config.yaml
dataset: "aerial photos of the United States (SatlasPretrain)"
color_jitter: 0.2
encoder_drop_path: 0.1
encoder_widths: [256, 448, 784]
decoder_attention: false
optimizer: "soap"
steps: 8100
final_lr_fraction: 0
warmup_steps: 400
adamw_weight_decay_other_params: 0
Rows from block 5 of the encoder, named by matrix and row number. Each number is 128 + 24 x the weight over its row's rms, rounded and kept within 0 to 255. All counts start at 0. Numbers have three digits each. After the name is the row's rms in percent of the matrix's.
# convs0: reduce pointwise conv (encoder.blocks.5.convs.0.weight, 112x448x1x1), inputs 375-447
convs0.0 105:107153125116181123166100134167136104108151150123092086132174132139191146147145087136163167120178154125125163108128118134143123122138149122134126125131169145124147120118120119140120137089107141147102155141170113108138167
convs0.1 102:090148149146160122086127156151130157164175124098095178153133125109105100165122131113119088126128106148132165068165139119159101093114134166114133138106154122119082069077114107078143125134114163112115102168129095123126104
convs0.2 102:111115105134172146122150145150132114146100105112165145094120157073124096149132139160126119082125123158134123108129133127172145128133151155113101100117129125103118097110129085118130112144121134106117094177110106127132106
convs0.3 099:144135066120152097187112155117113159134171124137066114110108134089105102134139135134113136132109123137117120129131103126141102210106086100147120145101101143117129184119105126175092122125118178125151184144140129162163096
convs0.4 100:118125084119108122141155101137102126119105105079158101094139144129143174146190143141158124099069122114141119132115121142128115104173116131115109100142167135139118077114149111120119113138148104137089154136168116126100127
convs0.5 100:130124102125129110138107144125116110120116100147110149115085109075137134131110092131088123147118085121147166142097091169114107139090135073132131100105049184131119092148127110148152121109147099121120117148118131131141104
convs0.6 102:122146123163141123134115068121134094132103118117131139100078131106142131136097114112155113174130116132125145170126160154103042120133118079147135112089133106114127164146110146112111121100094115135137102079110123114116102
convs0.7 103:144117119118151097130098129113140111135141182109144087085132149114135104166114109095114109108118114088119129112148129050127116122085123156128142112126168077151135135122125132115123120089160189118086107103109136099146088
convs0.8 103:114176138132094080131122135133137148126129106110096102156118123114146140167073122122112165123171136153151165091146178104162139151113101145141123133113128155110152136126171126136173152141152125142093118165128149102111136
convs0.9 102:103112111123133112135131139135134097150118142130152129108106090123135132108101081130204131109154123165132118074126083144112137092120083121134106167110075146156112122109091128175172185125136085137099130090142095119121151
convs0.10 094:105123122110162095124103171129128162135164148158156135125142125120124113102164134110146096123113128138093123106085123122114102123124117155116154146130159135140107085128083124105130132120130103144110128124109185108069137
convs0.11 096:114148112176093114108151101166100105127120086123103127124088114111152125099135142129083096123138118124123114131144129140135162124140108112133107119146103114150111135124142123075129121144125096156070134131133102122087084
convs0.12 097:133131157092161115129125156138110146092099147115100080105090123105134133146090073106125078131111086143115099130103112135120112126118119131124114111110082120130162125148117124154116108150134149092077099116118138112146096
convs0.13 101:123135120136110099096142140149108093145148103108112137150138115120104145124140113117135117108114133121140117166095108113170116131101155171112134116145113128149157143116119095124155067118139096123085123135142178099108111
convs0.14 098:097103096120105078164124116149132174118156116072136141111171085091132120118146126111151101118122108182117146131133111138095137153126133132128142167094128166116137162125104091143092135109127146156103122099104129129120174
convs0.15 097:133155165171126136137145134132110145114136153139092134145121133098190145140047135110087095121111120132119124197126120141133098097137136127100112122114116066097136122117198126145172161129131113135131127194124115133120107
convs0.16 098:071112091102178154155096140126116135111121133139085122128134102123113144138159146129152096114144099168071134132120084132133075157183140171097120108113097099124154114127103124132138113141137111120136128130116136112092131
convs0.17 103:134103149165151130148096131135141140135102167152112104151129153121157072121116132164119116157088111163143114167146130106118110130178104106119161168113143126119136076170144102073137128138093149097122115143084155109140111
convs0.18 101:135131105149097103140111111103155106136113129144090106164123132161165118122095116095096152128147094153150157131098140160127159144122123132104096086121145170093102125089149110149110124118107164122105106117142129147187123
convs0.19 103:109141148142111105111148194135144134104105135078123118126090124092156169147115107134111160170111118115127110133119094107102121173122126101146148109129155119123130187154107108123122149187095142120123142119123073125147121
convs0.20 101:104084160113110163126070115123129085121142139121097108125114163118113145105162144104140127142137171125091137159092133119128099114124124080124122105093139150098117103121161115104140147131166138109124164140143137091139124
convs0.21 097:143116168093117122109138168161122135112148088087128084102125104127146173138105126153122085114091121129139156114107122144145110145121115126111152147098078136137068095096119100121135112131127102124115166163188067114150099
convs0.22 099:123153150092146138125080157142102146140145123100143094091081117093111096127062090182131139102106131114116101120146114140121115136103141154071168148111103126159151129093116136103128103127083113138133154192147166102093112
convs0.23 104:123123107151087192103151119168139122087164154135152112114080141144140097114141137117173134130162132113126118148148131111164191175104109171115120126121123135100156117149162146143124098158125143130105094120162088148085097
convs0.24 106:116104132108187138157139134143095152134157140107108122124135131108126099118107128124138122130099152124123153122127141133138091108140161140138102113151109173113135100100113099099109151111126104126131141109102118134124131
convs0.25 099:104114137135121110118107086153138121126102097143157139105106186121123092182139141127126111171111113152120125163130121142189104127134168166111098126135151147128123147197124107092143156156122111133142144118131127110125128
convs0.26 102:161130128136133148157160120092096146113136141133143125136105101104162128108162089123109109127157127106131103132131094146132115151097142163092156121131111124153129178101115161138130137090139159139107112128108160122130156
convs0.27 099:161131141129091128092116081107124100127107111093116123079139140124101126159098124127087133151137111123158116127146112114153121162106070115122125143106126149119091142143127141180113117123147110112133124157147086141129112
convs0.28 098:136151080112139166166118143115136129056191145156112118097121178099143139131087125150118121115141132122141138112147097109109081138129112142115162137114085099121117133098157120083105116165121161160142145152145131125133108
convs0.29 103:126131148153117153132131087138136133131129129150139206167100090111130161121127151110151138126114104142175163134134095118109138120098114139113119100099151160147100080123155157133167120139184139169125136146122131164105137
convs0.30 099:110168144130130121096116099125126078107108119149118122133089154096123151125121124110169138138127088128140134064101106185176140057169113131165131164127135179118157147143086127124139121110121134114113159177100112173097108
convs0.31 096:145123105141097131136111178144162131159129088101113132130107116099105094113089132091110141150103107101172129133183152130105127183108101145157112155107141166113062130126129140137155131122122065125120098081113100103123091
convs0.32 101:126130097086136136089150129215110131141153112121166136061091128110107130150167138120136136123123097128158105101170122121116175151206133095164117096137118135127141117159118103125112087148157128132127106111144153150122092
convs0.33 103:143156122163136104094101165101125169151129125136103142083125116118106117129119091110155106131127149125144120148118118114131090137109098112121122106141136091130127125153116121104145140135122114121181131126114134112128124
convs0.34 098:157131112140146140136146125103125147108147137123129149131171130144131163148142051107116155117132125117079132097094088158147138101116132157125081103141115111123119114092166142097104131094113141096176132169048126135143104
convs0.35 100:103142100097107128155108115088101134124134084114091100092133118095119142132095102158144147139109115140104151131087105178156109140125141147127119104105103099167144167117093117126102122077112138090193109135114149107087102
convs0.36 096:134102136160135103093097130119138153106127114141126168155120114105131124157130124138171099126126120082120140128124123142122111119123116081119123111119144117108133154103166136112164147121099164092163059129111118138108100
convs0.37 104:100099115112156125166135117116120093161100139153167113125104090086169118096117118138141093114178129114127131145115119107139098110133145091086164110147136083117132108131129122125147137083128122115140124075196160144136078
convs0.38 101:141142091171160095071150091120138076114116143145170154138115132134134070123108094163133128119131091119148102101133070091122115062141082120115113120121158141131157064142136130137137152100146162106085061099107138145100116
convs0.39 101:100122093104118109100121160146141142116137143120141154111137101075143124121149117125132165152089085123125104136125097105113101137094154132149114107098132122149142078128135124144132144128098120109172167120103105125132130
convs0.40 097:142096098112123152131126159209120142164163085095121115105135119143100099149099136141109131137104133100125130124121111115150119129127096171103103115074127158145099095113123128122105125125170097107131138175085112144123100
convs0.41 100:171113135092109133094150129134094157120145101159135155078152129128135134139096124187158094107102104171110129141113135137161124126140141145083096129154131097141096152131136105113091098108122118115140148182103134103122106
convs0.42 106:150140126109163148135130124113157130126107095113118104143129117129068082161070156086141145169171115127146120168146125087160145142135121111117155133170088146128102081130125100137153114130111115146118107122109120058109147
convs0.43 098:115113115085128155088123121143132112113160127121111138122088100138116124139156114180095130135119095083094095125124155107105098133133132121138113134095106125122151095150111099125113119131114168093141165156096162126091113
convs0.44 102:098126095126117197119089124116117165119146132158135145168130159108196147142168099149121115135128134110099164148176107142195107151121108140146135098146158145134111105108107121101144133083124130105131161128125148121127121
convs0.45 103:147144105133165171110109115113116139125104156183118135146161093120174162125160100109146107114125156083120105128083111143103104115154118094089145097070129104132101090129092130128129166133109082123141127131149162099140090
convs0.46 104:151123177106101059125137146118115111094111129108144086112140136123118122091132174099115153109134121142113139096106144157098126106162116116153153155115076145103155120125110141117112135162125094157122138128169109122104132
convs0.47 099:113164103080157128125081108137116152110132105118065109083103144157123044121057104094115107136154149063135134161105107135106113130102138144111121136108127137138108111142119091119125118112121164130143100148096108127186092
convs0.48 097:107142160153109083112112113135161121139106136106112144114149122121065100092099152115169118152129133138107078107126179105147148178116117114154115104131087102088117089120120120121132107106146124149089134121099106135118171
convs0.49 099:126085117123097089152106159190135139161156111128124170141108159131130117095137131061114133131112113118132164144114111127164138116130108161110111111130180137119127156129090114091140119104116138122170129119084084112131105
convs0.50 107:129132167172141157119110129136113134088120114139100131101157140128103088162120096126150121121105110173119143153142136140117132143123093141117143109115126124155100132094150134136105150128142106103135105121128125116090127
convs0.51 097:139102123147094127125108132116140119148115101142089138159144154139213176106090103114140111108085105113152145153111117116090183117134130118106153123144126090117121193106129112122088113095134111090153126110186108111139121
convs0.52 101:117110120124133142102104151134112082135151138116130106159114124103108078129118107139149110155115126149134092109172139146090142152131068117110173172125138157076117125138104163101131092118136132138164118142132159076126127
convs0.53 098:120105155151151120113147100152124110121118167131125095138147127123125152128117133112125135133134126105156117151189162104135159108142110130091138152186123073161130146125108177148112135125136140166135111158113166156151138
convs0.54 102:165139133139140123091110112132151128103134170135128087156173110115172120113127104087149151133087115139119089101145114052112134138100170101118114165137129153061117157118106100132128156137115136143114093094217101132104157
convs0.55 098:114134084118176108080107124094150113127147145129120101099180071140131117105163135160129152151122152184083096154090120158161130093123090130152172122056137102128146136131125126119102106164145168122111131161136146138153144
convs0.56 099:143146092103153104137108169131113160115152128114126115146142095147130117102135143123127113096123149125083130124131130133084116129186094138137155136107109112155116111132126138126142164111081110149118121104155103123124160
convs0.57 106:125130136140142125147139157168125133144130151159125111155150115134124139126102133159085111121144154111129100114124136147115174141140170140169146124072130150128147164146173107150150139108120150176123113096125139139137144
convs0.58 100:109153156102142105151153109120139124100105097154161123108076128111076124113173126138151097153149143129115171123137145121163131100148132099114142110101080105096074120143141177159098163130112132108097133104131125056125117
convs0.59 103:096145115141137069136094151129135115109090138098096131127137113139121114120097153125183118158103117137127144103132181129162118197131152143120149121159135118115121112081139114097106129141136137145172129102146140090151155
convs0.60 102:143167062130142165177119156116113141180142120125164108134164122171133136128179118127150128165152144124094146151121128087169123129148109064131134101169141134166165138179130104161178132140163126109109163130144148120119139
convs0.61 099:082128111100143074109124135127069132097146082098120140077080140135132098104143146098169108142119145090111134103146101150127136132113155115117125105127123129121122130127159154126158121115129172123176147143142138110097084
convs0.62 100:124070140122138093082118114102129113108134092064101168137129129130173145101130110112138102129119099145098110109131136093065111139183140142111064134116113070083104115111100124096115110126118119148136167118095075130097108
convs0.63 103:125141070130127155077139141169126165105127121105095121117108100125083131139149104168119119134104089147147148120127115121092091091094166168139125133141110124157165150119120125146128149092137148135121105118116107154106129
convs0.64 105:160127139135094097137143144111135128107132103096115111126084120135127137176094120123162124112112122135077156143115126106111096096130165097108126133141138116169154098142153097148137102134104094151113099129122096156120112
convs0.65 104:135040195131132141118118140103130121137121102135152136072130127131145113159141083112087124145120135162151105103129132132137135134127104122149163136163151124137131155143087117129155137153145153114153116131118163143163102
convs0.66 102:120148134119134096111093130088111124117130148140114134106144153108124108136126169114148138092103129100116127108128142120106113149137169093172130111127145111165166184120112138065193172159132173082133187131162170106089098
convs0.67 101:125160117119135101165173093181113139160124125116123140129131095067102155154138148169107145127176187162144105161092139152127089121118145127139143107092075162125151144096133143135172128153125176152090117126133128136091142
convs0.68 095:106094133210127162121109133160125157151195145152124166180118144146143094136178095108120129124157122103155101128166109135134161122127123124108124175075120142150103134142127106118132132109073118131108136124149104101134131
convs0.69 099:108121139101119157107096118147113151086102125096082123092147134106133123124119106138125118120126107132116132143148089131129134126088106177176151149136115137182146166122131115168119141077102135128131121125136111083112152
convs0.70 102:113143105120142116155077169112128156126147156125060133094124102103139094147131112114150134109097124158107142110120108118121109167103144145116124103136158139099140132127138111125113109141112142140160108103114106155124121
convs0.71 104:110039111128108122115120144129115109149131090085103096144136145121185168109143118095139110112103151127146118096118088148129100147110083147098170136155094129106079126108141097126137120135107086143125128078134116132159144
convs0.72 099:154108083071119108108123129135133152129122118138110126119175091106188119115117100128169128125172137143125118100123093098127114143119161100082126134088095172143075126118135082096144101151126145131186146125146134108140151
convs0.73 105:108121116135124120163130122126150106164143149114139105153105114156142115129131155115127147104106135092136116157151138135068142095120148127135168154153152143112155090153101098145131115122122147136132127095107119111131134
convs0.74 098:114119099102100180158150161146154141114096167139123147128126098104141121121092088171114119141099175103159126158098126101110123109161096127129139101127133137107137119114124148119101135111114134118154109134155101136127167
convs0.75 104:122109130124168138157126095106127146177145151099148139113150087151080152115147123144128157122150117124139152131122122107113122130131098130158116121110119120078133090145153140160120093168138090088139111109135138135103080
convs0.76 100:150126120125125096129138162137171106112103134104113112135119164183152140117133131146138130132140125130098150112155161142167097138099124086111088124126144132102130114136124109169144118103119102140124167092169098158115159
convs0.77 096:115106153153116166142129131109130119122083127100089096126114150130188125090098126100131122113079099138120133127161153128148123167135135129074124109131148115127081135113131101114099102136095077112123143110148086104116103
convs0.78 101:125123125162120122139163115136151153151123139136152140118118126130167144135131167141121146143140121097170149143088133103132109155111132158123133145094157121136109113159158120122129136127119115118125135217132129128150077
convs0.79 103:132129106113111122178111124098134142143121133142124119083171126148159137126128077088094124097149128162089105128094112156135114111102164150127146115129100116076127113128119053133055140105155146155119119100130131154114143
convs0.80 101:093146186147172092140096120112150121120129151100091135096100142144127107126110094106132154129142127142128059107097109082143148108159118112127067155104155130117131070144095118093107112170164145131117110117093105151151132
convs0.81 099:143101130124105165129120138125115167114115108136101130155123153100129127184073118185159131120096140141133137131137105128115105095110100144124126100106096147121095113112122092078112110165106123070123122145131095101164120
convs0.82 095:080104118097129136146126149129123120123101139148112124103104117144142148159135112136176081125136095153141128122144168112154117186100105116086137135098105144153133074107090134085180122138115111152099112162126144114120075
convs0.83 098:123154167082104157136128068137140103102123131152136098091101140142086132120135169123109123137149124094112078080112145131147146106101121221128129080140121117104081149123116143148131115147106139161151207126088122105123144
convs0.84 095:094109120146123119125110138138123112140107111159112096171119122130183169116131116107106119094101082082132131055104117118141143179152112131119157125164137104119097084126074096107184084120142121112118094105209112143130108
convs0.85 098:092151141121114112148124146147115146156114137123123109095136128160107116125118082127150133119132145099141121142148131107111125145100108118117124078115121126127101146097110125091137089123133105124116113181123109126155098
convs0.86 101:128100100148150143141113087111133097122157127154068118143173169108088115107110103112110124123132134115100128116154088121153120143122149108112141162087152106108145117094124137133110088105114129104088103158119193150152101
convs0.87 100:105148206169170158087134180137130143114138115156121109114110151126114139106136088109121085127088093101161110120147120125162134159120114129097111145117132154085122102152120145131065074146104102135117080145159125151152115
convs0.88 095:121108170178087171083100093136089125067147093141108167147141091074125110129103152105107129099143126096151130128185126155104170138158117118137092141134131169155112099117167111130104088119116118187133118090127111127122124
convs0.89 091:090071153162139133052123144144114109148129113128099161129141144160141142100133109069142145105128086085128162115124142108066104111144119153112104109142122106135109161110120119100193097114134138143110146159147095133126112
convs0.90 096:135140169126167165138113114108141123116150147100107118097082093116123133099167119095140121150156157096140097107134136148135103110075116147143074138138128122146125104130125125091116103120079114117132148150168118109101117
convs0.91 100:149125123096105107092116125124153110111118111124121117105065107147105106181090115116151133103148146091141103117128115127105112135159148112152138126104068139100128078118118125135129132169108160124156119130148120115138134
convs0.92 103:115129068134145162134088227095145124159177111098165146126126128101091091111132119117127140130116081115110184126093118155119119178100151098106082072112141101107121131117103172149127169106136134104137097126159138157133126
convs0.93 100:090122140092176100115117111121157082117127143140096149156137112130132115103138140054114184123181102110134099129124128158061124120114089115137113112111165204146131140134131119133089095133136135146121122123146150130151139
convs0.94 105:102115148107126070086131169135149105116148102110088086123125186165119141151128160113149106136093138128072160124097133153103105151124140114122123114117123122182101085116140097117120124142121119136108151132190148122136111
convs0.95 100:103105129090096107112152135144121139108131108109096108122135125079125148134167155094104101153116111132159126129115108118149140106106155164172152159135142148151158160123080103103146084130105120144113133131137147116160138
convs0.96 096:131118140107177102142123103095105137094119093131106120157095146133092132148143110145125134108129111145126152128114112181170126115126160141122108114099175131110159152110135124075107118142150125097160176146089091172128106
convs0.97 097:124129101126132135080124121135107138144091146094132103127119151142145153185111104119136126130128142143159131123119130157151148121113186167096098122118122084137142173125141149073109091126133110124143132103158054133127140
convs0.98 098:124151115097165104132097082124152165082122109172163196172142124080139135148122102104136147091105171117112166084102108124150118131158086121096102097118101169076136173102139116145091143106142112083095111154141132152124130
convs0.99 097:075101175102141080147137148145153111150137111098160116091149122125133077137127133110171144164112091112112137126151158134172127181102116126139130130170131133114165115134087161115125112109133103164083131133176162122132108
convs0.100 100:129128111105168080111121114104129126143173093138112139092216118130114123151127110134114151139087132136091138132110092088100124119108099100085121121115130131107134133098110132132137139142132129130143149115160122126123188
convs0.101 102:122119152125127102123099117130116154114132101172125126093076136132122088126121132079141080063124092116115133125108137108098100117128156134169109092119134108141102120114043097116126160078118153122139116130135108126113080
convs0.102 100:115125175128094101124169125100105109133126121121122119105115146113105086100151083156149099093103132150167139107136145163143104126115086147138093124112107110089073118150141143153079118082168109153111095195151099173101108
convs0.103 098:120109145128121146148138082111123133090178142153118185076106082125107141152152079100157129090181083127098085136096079134119110114067158078136097114138059152147128101104090112130101117122105124114166082105129127141126135
convs0.104 094:123137157128142109162131157109122136067128119129142123126129108106155126120136152146144129174138115124146109126145112101129133125138134129113109128146093123078109132136078178112139099193112134122163127121131159115171163
convs0.105 096:127150111133147124092108171103128154109147109095116148114118122109098068133135089126099138127104065137124158119135117149129122144126107105161137136099121102130133179111095130185190160070144108074172116106100125133141172
convs0.106 101:150127117130144162115063156097138110115139151129115105121137155132123093153102125152096152125191093113147138125129098133136078145111091189154146101090146216115122133140107112092094131109131113115120095121155170116124132
convs0.107 099:137122147119160146117111130130142158160174094136121153144127137169167117140172079108114117125156141142145121113146125132158118173140148167065128125090124138136133126137140150119120125155128122143085090131171128112187062
convs0.108 097:128142082172172168123128133100141182133133091089179133108113101124138126129152100171126130123150129123132164119119109114128155136123091125118135134061066138083124163150119122118114174100130090081160104105161115112122146
convs0.109 094:119140112147121097146149182091096141136186117134193146119111091108132133138098099130165122107095151078126117082123107099163164120137125093108120146125159121116118143104104148145120174159105108125141142159139143138163180
convs0.110 102:154128157151110207138148152151141113179121106161158145114169139127154147134103150072156143112158138153121120152139121131120119124128121113095129149126135124119139105148121131135110141136111090144158129160123056130165164
convs0.111 100:109131107178138138109128134100115163096146113138096145149134143126117103086116134105070145095137133124156111099134064138086120135091153167165105120130128162112148137079146124160108122130123136103179128113109129141119116