config = dict(
    model='segmentation model',
    dataset='aerial photos of the United States (SatlasPretrain)',
    train_examples=203450,
    image_size=48,
    crop_scale_min=0.7,
    horizontal_flip=True,
    color_jitter=0.2,
    num_classes=8,
    encoder_arch='resnet_bottleneck',
    encoder_norm='batchnorm',
    encoder_activation='mish',
    encoder_drop_path=0.1,
    encoder_depths=[3, 3, 3],
    encoder_kernel_size=3,
    encoder_stem='single',
    encoder_avg_pool_shortcut=False,
    encoder_widths=[256, 448, 784],
    decoder_norm='groupnorm',
    decoder_activation='silu',
    decoder_weight_standardization=False,
    decoder_widths=[48, 48, 96, 192],
    decoder_blocks_per_level=2,
    decoder_block='basic',
    decoder_attention=False,
    decoder_upsampling='pixel_shuffle',
    init='xavier_uniform',
    residual_init='none',
    optimizer='soap',
    beta2=0.99,
    lr=0.0046,
    beta1=0.95,
    shampoo_beta=0.95,
    eps=1e-08,
    precondition_frequency=16,
    max_precond_dim=1024,
    merge_dims=False,
    one_sided=True,
    adamw_lr_other_params=0.0013,
    grad_clip=3.0,
    gradient_noise=0.1,
    cautious_weight_decay=True,
    steps=8100,
    batch_size=256,
    epochs=10.2,
    lr_schedule='cosine',
    final_lr_fraction=0,
    warmup_steps=400,
    weight_decay=0.1,
    adamw_weight_decay_other_params=0,
)
Rows from block 8 of the encoder of a small segmentation model, named by matrix and row number. Rows with one number belong to one channel. Each number is 500 + 40 x the weight over its row's rms, rounded and kept within 0 to 999. All counts start at 0. Numbers have three digits each.
After each channel's rows are labels from the 100 images, of 14848, where the channel reaches its highest value: "peak on" is the class under the peak. Only what is clearly more common there than usual is listed. The data: aerial photos of the United States (SatlasPretrain). In brackets: how many of the 100.
# convs1: 3x3 conv (encoder.blocks.8.convs.1.weight, 192x192x3x3, each kernel summed), inputs 128-191
# convs2: expand pointwise conv (encoder.blocks.8.convs.2.weight, 784x192x1x1, transposed), outputs 122-182

convs1.63:481519491564426489474447570564482561458551482542535503527471440575465498527500374498468583546493518504541509498476469524493495532493496551472508461467459577543573555525467469456540534494487530
convs2.63:513451495542529398516498457469474517492472426374517517548482498541439448538492510485463519497537456522519453459462512485472463522502461491491531452527518444495422507478434476528431483
peak on: park (39)

convs1.11:511502543519494468463505481569505467545447493544523468495476458502521532435511540511461520508560518484483511474472550541483544522446425551549463544530522502482544596511504474449480507464520563
convs2.11:464508520476538471489513468437512464460448540513458524485480558490513503455543595488481452454493534480512518520513486482480463515465452430495578522578528434447562506511465500502486488
peak on: crop field (47)

convs1.143:528508545540612473510524493455539434492494532494498555524484507448476507551537527476499490503457506538511576460534554468442529471506562522440508505592490504418478515476527506468472544465529449
convs2.143:450494436482481571514511451460463515414498375442451448506467483571479503468516433587446470495478503517518548481598547569455514496482492461476471499525524505567463407523463593532493520
peak on: crop field (44)

convs1.9:508563444523564516494575521475519483578493507540463474425461524476434552470451470452486531544522501554483516490583454554521507427528467500473525525526546484523527492493523506500464491511590525
convs2.9:539496578534561463408489493471545416503484621539542532445436529451538498443405536463521494519478508473493513447500520494539515474510471499469487476527505481530538522583534464516528409
peak on: building (72)

convs1.13:590444524508570473541429435494517533476507516522526522472474432493434509465494557469483420487481522497535569545521542536523421491486488481462446414535593484455512533509511486512438431409531447
convs2.13:522523499459515464465530531577461494522458577438497441560529516507480578449483444479573460455457412526495470479421515538500482426510457475425490515534454520479505527608496472504486560
peak on: crop field (50)

convs1.76:460557466606506437463504555454462483404476403562570529488418561514461486582504501512411540508449532492553455479493512519556465473488462465583445464445476507503441506485447513493571528464466504
convs2.76:432538455470446488505447510475456497537574435460497485482462450429503481433452479485401534523510607493424556472462538490403452484485543471496519490480496501486436489497474561480527473
peak on: park (49)

convs1.41:508513566452586507518537457437480562560498448533551515540457502469483504510444512447515540497529542543479453488522514570489501470556460464474510478517493487497465468535551495489478490452503536
convs2.41:422520458452445489521551476463553534533496485484452471537451471450521481500424479425407511481467454464571472520518477439504521472519472511463496499543452550532463489421497454547534507
peak on: crop field (58)

convs1.178:546448559436510460497497478438563468462474432510463511510487591478494507539491472534502470550501489509487527569531456501435447468477533491477514471504511504594463501598521477487449437543494482
convs2.178:535503475486506529519576526559491543462533491464515448495585495507514518454539541549447493529433524500440537484495498584509468474529500500512553523491551497562471461538509535471440504
peak on: crop field (47)

convs1.168:522550504554508476497482503580464511501574469574511486570493534500457491478443422502458615486449538534474503466519452542515466477525535493502512478471445533547537519552463476536586515480472471
convs2.168:487475529455512532546474490509503431469507512499446492488505485443469526568439437497491527509489524447448531505538476431515519476539471482493441503591608465518528459478521471526513505
peak on: park (63)

convs1.175:490506532543472494471463583516499498506504462479522550473558535513558510532559498473566516494478475491550433504539527458388569511527504503523569500522454475471479543561495675452500458518503536
convs2.175:557542594505545542437445452496499524519496549536500487412476507560485493510437553538527481426572490457506418540493452614534457451470462484462520507440600433560498490533485519455465480
peak on: building (30)

convs1.188:573467507461484498441525512495544511476514493476491518486424500479400487376433478461482464486535551515556566495525591506507525520491552502424528550488548520481467513421501520567487561484528462
convs2.188:425522431479491503441509520484396570411492447422514481512515505508493437434489468505514433502465542550499462492537457522474453476493520561559423487475378582478570474512475538539485480
peak on: crop field (46)

convs1.191:480492456497445518630480517472433498527444440499488515559431482539523512470472553451396492473547562527539528476447582546460446523508436453475490430482515531472544470560485526473495467417531472
convs2.191:502497454506569574517477479514573502452543479420482528474486468503468482473353519507509493524499494559585482456465552487376473442530480465504470482487486516428475416442478487512457493
peak on: building (78)

convs1.164:483563470554482499539494531568537528528463442472471507476493431514501427513515456472550504576476495502514383571592500477496520515524490519489499522467527565590497534532522504497510452520492476
convs2.164:498501481507565439526446520522527520554519479431506478566535506518540478445461558465523461504446485461527469536500460532397479452538563453460498476459517537544482504503542463558518461
peak on: building (32)

convs1.134:502497477562513473502549533477508470514420508531447519549476571510554465477471583531571469467549485502527530533506555566505535517490572445514534395578520464580463478502578508429452480500548502
convs2.134:460485410503505471480548433554489468508594571516454558471547443428489441553471474454504514497483464458544441478469453449478481474493486492439469460448497536519470520503482489533579538
peak on: building (54)

convs1.158:513552523475562429467525511460529510574528512484441519516492538498480543502481542474559489513578528554536545460466562488550471492516471507487472494488586464470523505495501582527570440474544517
convs2.158:492560448526522523529473494449500535460487386410451481534457497578499445478488559480514495536472524458465504495463623562509393510525435468517492397470470397501463450544476521545520482
peak on: crop field (34)

convs1.91:477546460523531543475505490539558547468482580519501515510557424499495588535520539492490581501524538539505592479533520519478501530540524459486515519542553480533462461530519497469526530570568533
convs2.91:509480506512387483497511478510473485506496483611494463436493536472440451457522508445495534490480517481436535465463467508455463576560374411506484520473501486405529441464493521476424547
peak on: building (52)

convs1.119:516526515458542536528554458492552476498468571504535425489459446483430413488456553379482483527487495536501518553559532507525476372462513566541490501519537452500483502478545555544512512424560460
convs2.119:481427530407482516453540435553601413443503436489522539466454562474597524522497506511504436531460421538482585469518465488535450431468476509621503568506436521460399486490440527401460462
peak on: crop field (44)

convs1.32:485437465488466519566478535482453379461516484431577462570500544535488515499509418464541447479481425517471527540456524523460461476534420519564491487457494475501446490499447446485426506490555536
convs2.32:488570494472509524486511396489432526496543451491517460567453428468563502467457530511423459556525489424573480499404539475456499524567475498480555528572404516554484557470503503482532497
peak on: crop field (25)

convs1.88:524537482403474505547540492488551444504519454507467453454441527455434532468499456456522562533619570485555550554475488536495425504540510477518473524517431530505465509409566463533506503525557499
convs2.88:499498481467438467405546413476476470478497467495484438461569504496560488531532457458533516578480527456495506474488491465553576461428460422500399530513495505556569505535442460457507477
peak on: crop field (50)

convs1.18:517479558468542500481534494526513514474526533523501428503454495476494498524476500484423568493506527519507535516488526558520462463496490468524409549526465518514486513403573523502539506513556496
convs2.18:529532514455492520520456517459503490459509513499537466479517538474546502562475435533413481541458553491463518547495491467523486479483549463491495500497484539479546531530465453473441464
peak on: crop field (43)

convs1.153:513514516475567438525494406525441437492431555472470513474444501507470506506492505494484551531541482540499513495440566474488493488501465420515524500572500475418529439506503521469449452412498528
convs2.153:476487541506540534515507503501542499465466519531484488487477437558552483377522471541500487517465610497507503501409460526493499529520526525534491545463394571485426433408505472503450459
peak on: crop field (44)

convs1.160:574526525479478497519442481482462500533554456489421499487500521479457530507463481513484518532536440545464497422530603507472436517545455555422453508528521475451488532549512531587347476579580561
convs2.160:453494467422413446488512495531437509445510580471502522548487487508412533497509532500505446483459493438519569430431468569484457522534527468506447428396549558473486485468522475470493459
peak on: crop field (40)

convs1.60:554503483502519469466498440487467478546499514548497520494467498519450584474425515400402500448487475544512547489512493481547498441546504457393490524512466557532584530428561524492590489460488562
convs2.60:507461472581484462490507436443504471476487473450533498451534460460574504511483465593536487511568519556465475530511505550461503511476506509517509538483535467518604531482464519470520534
peak on: crop field (32)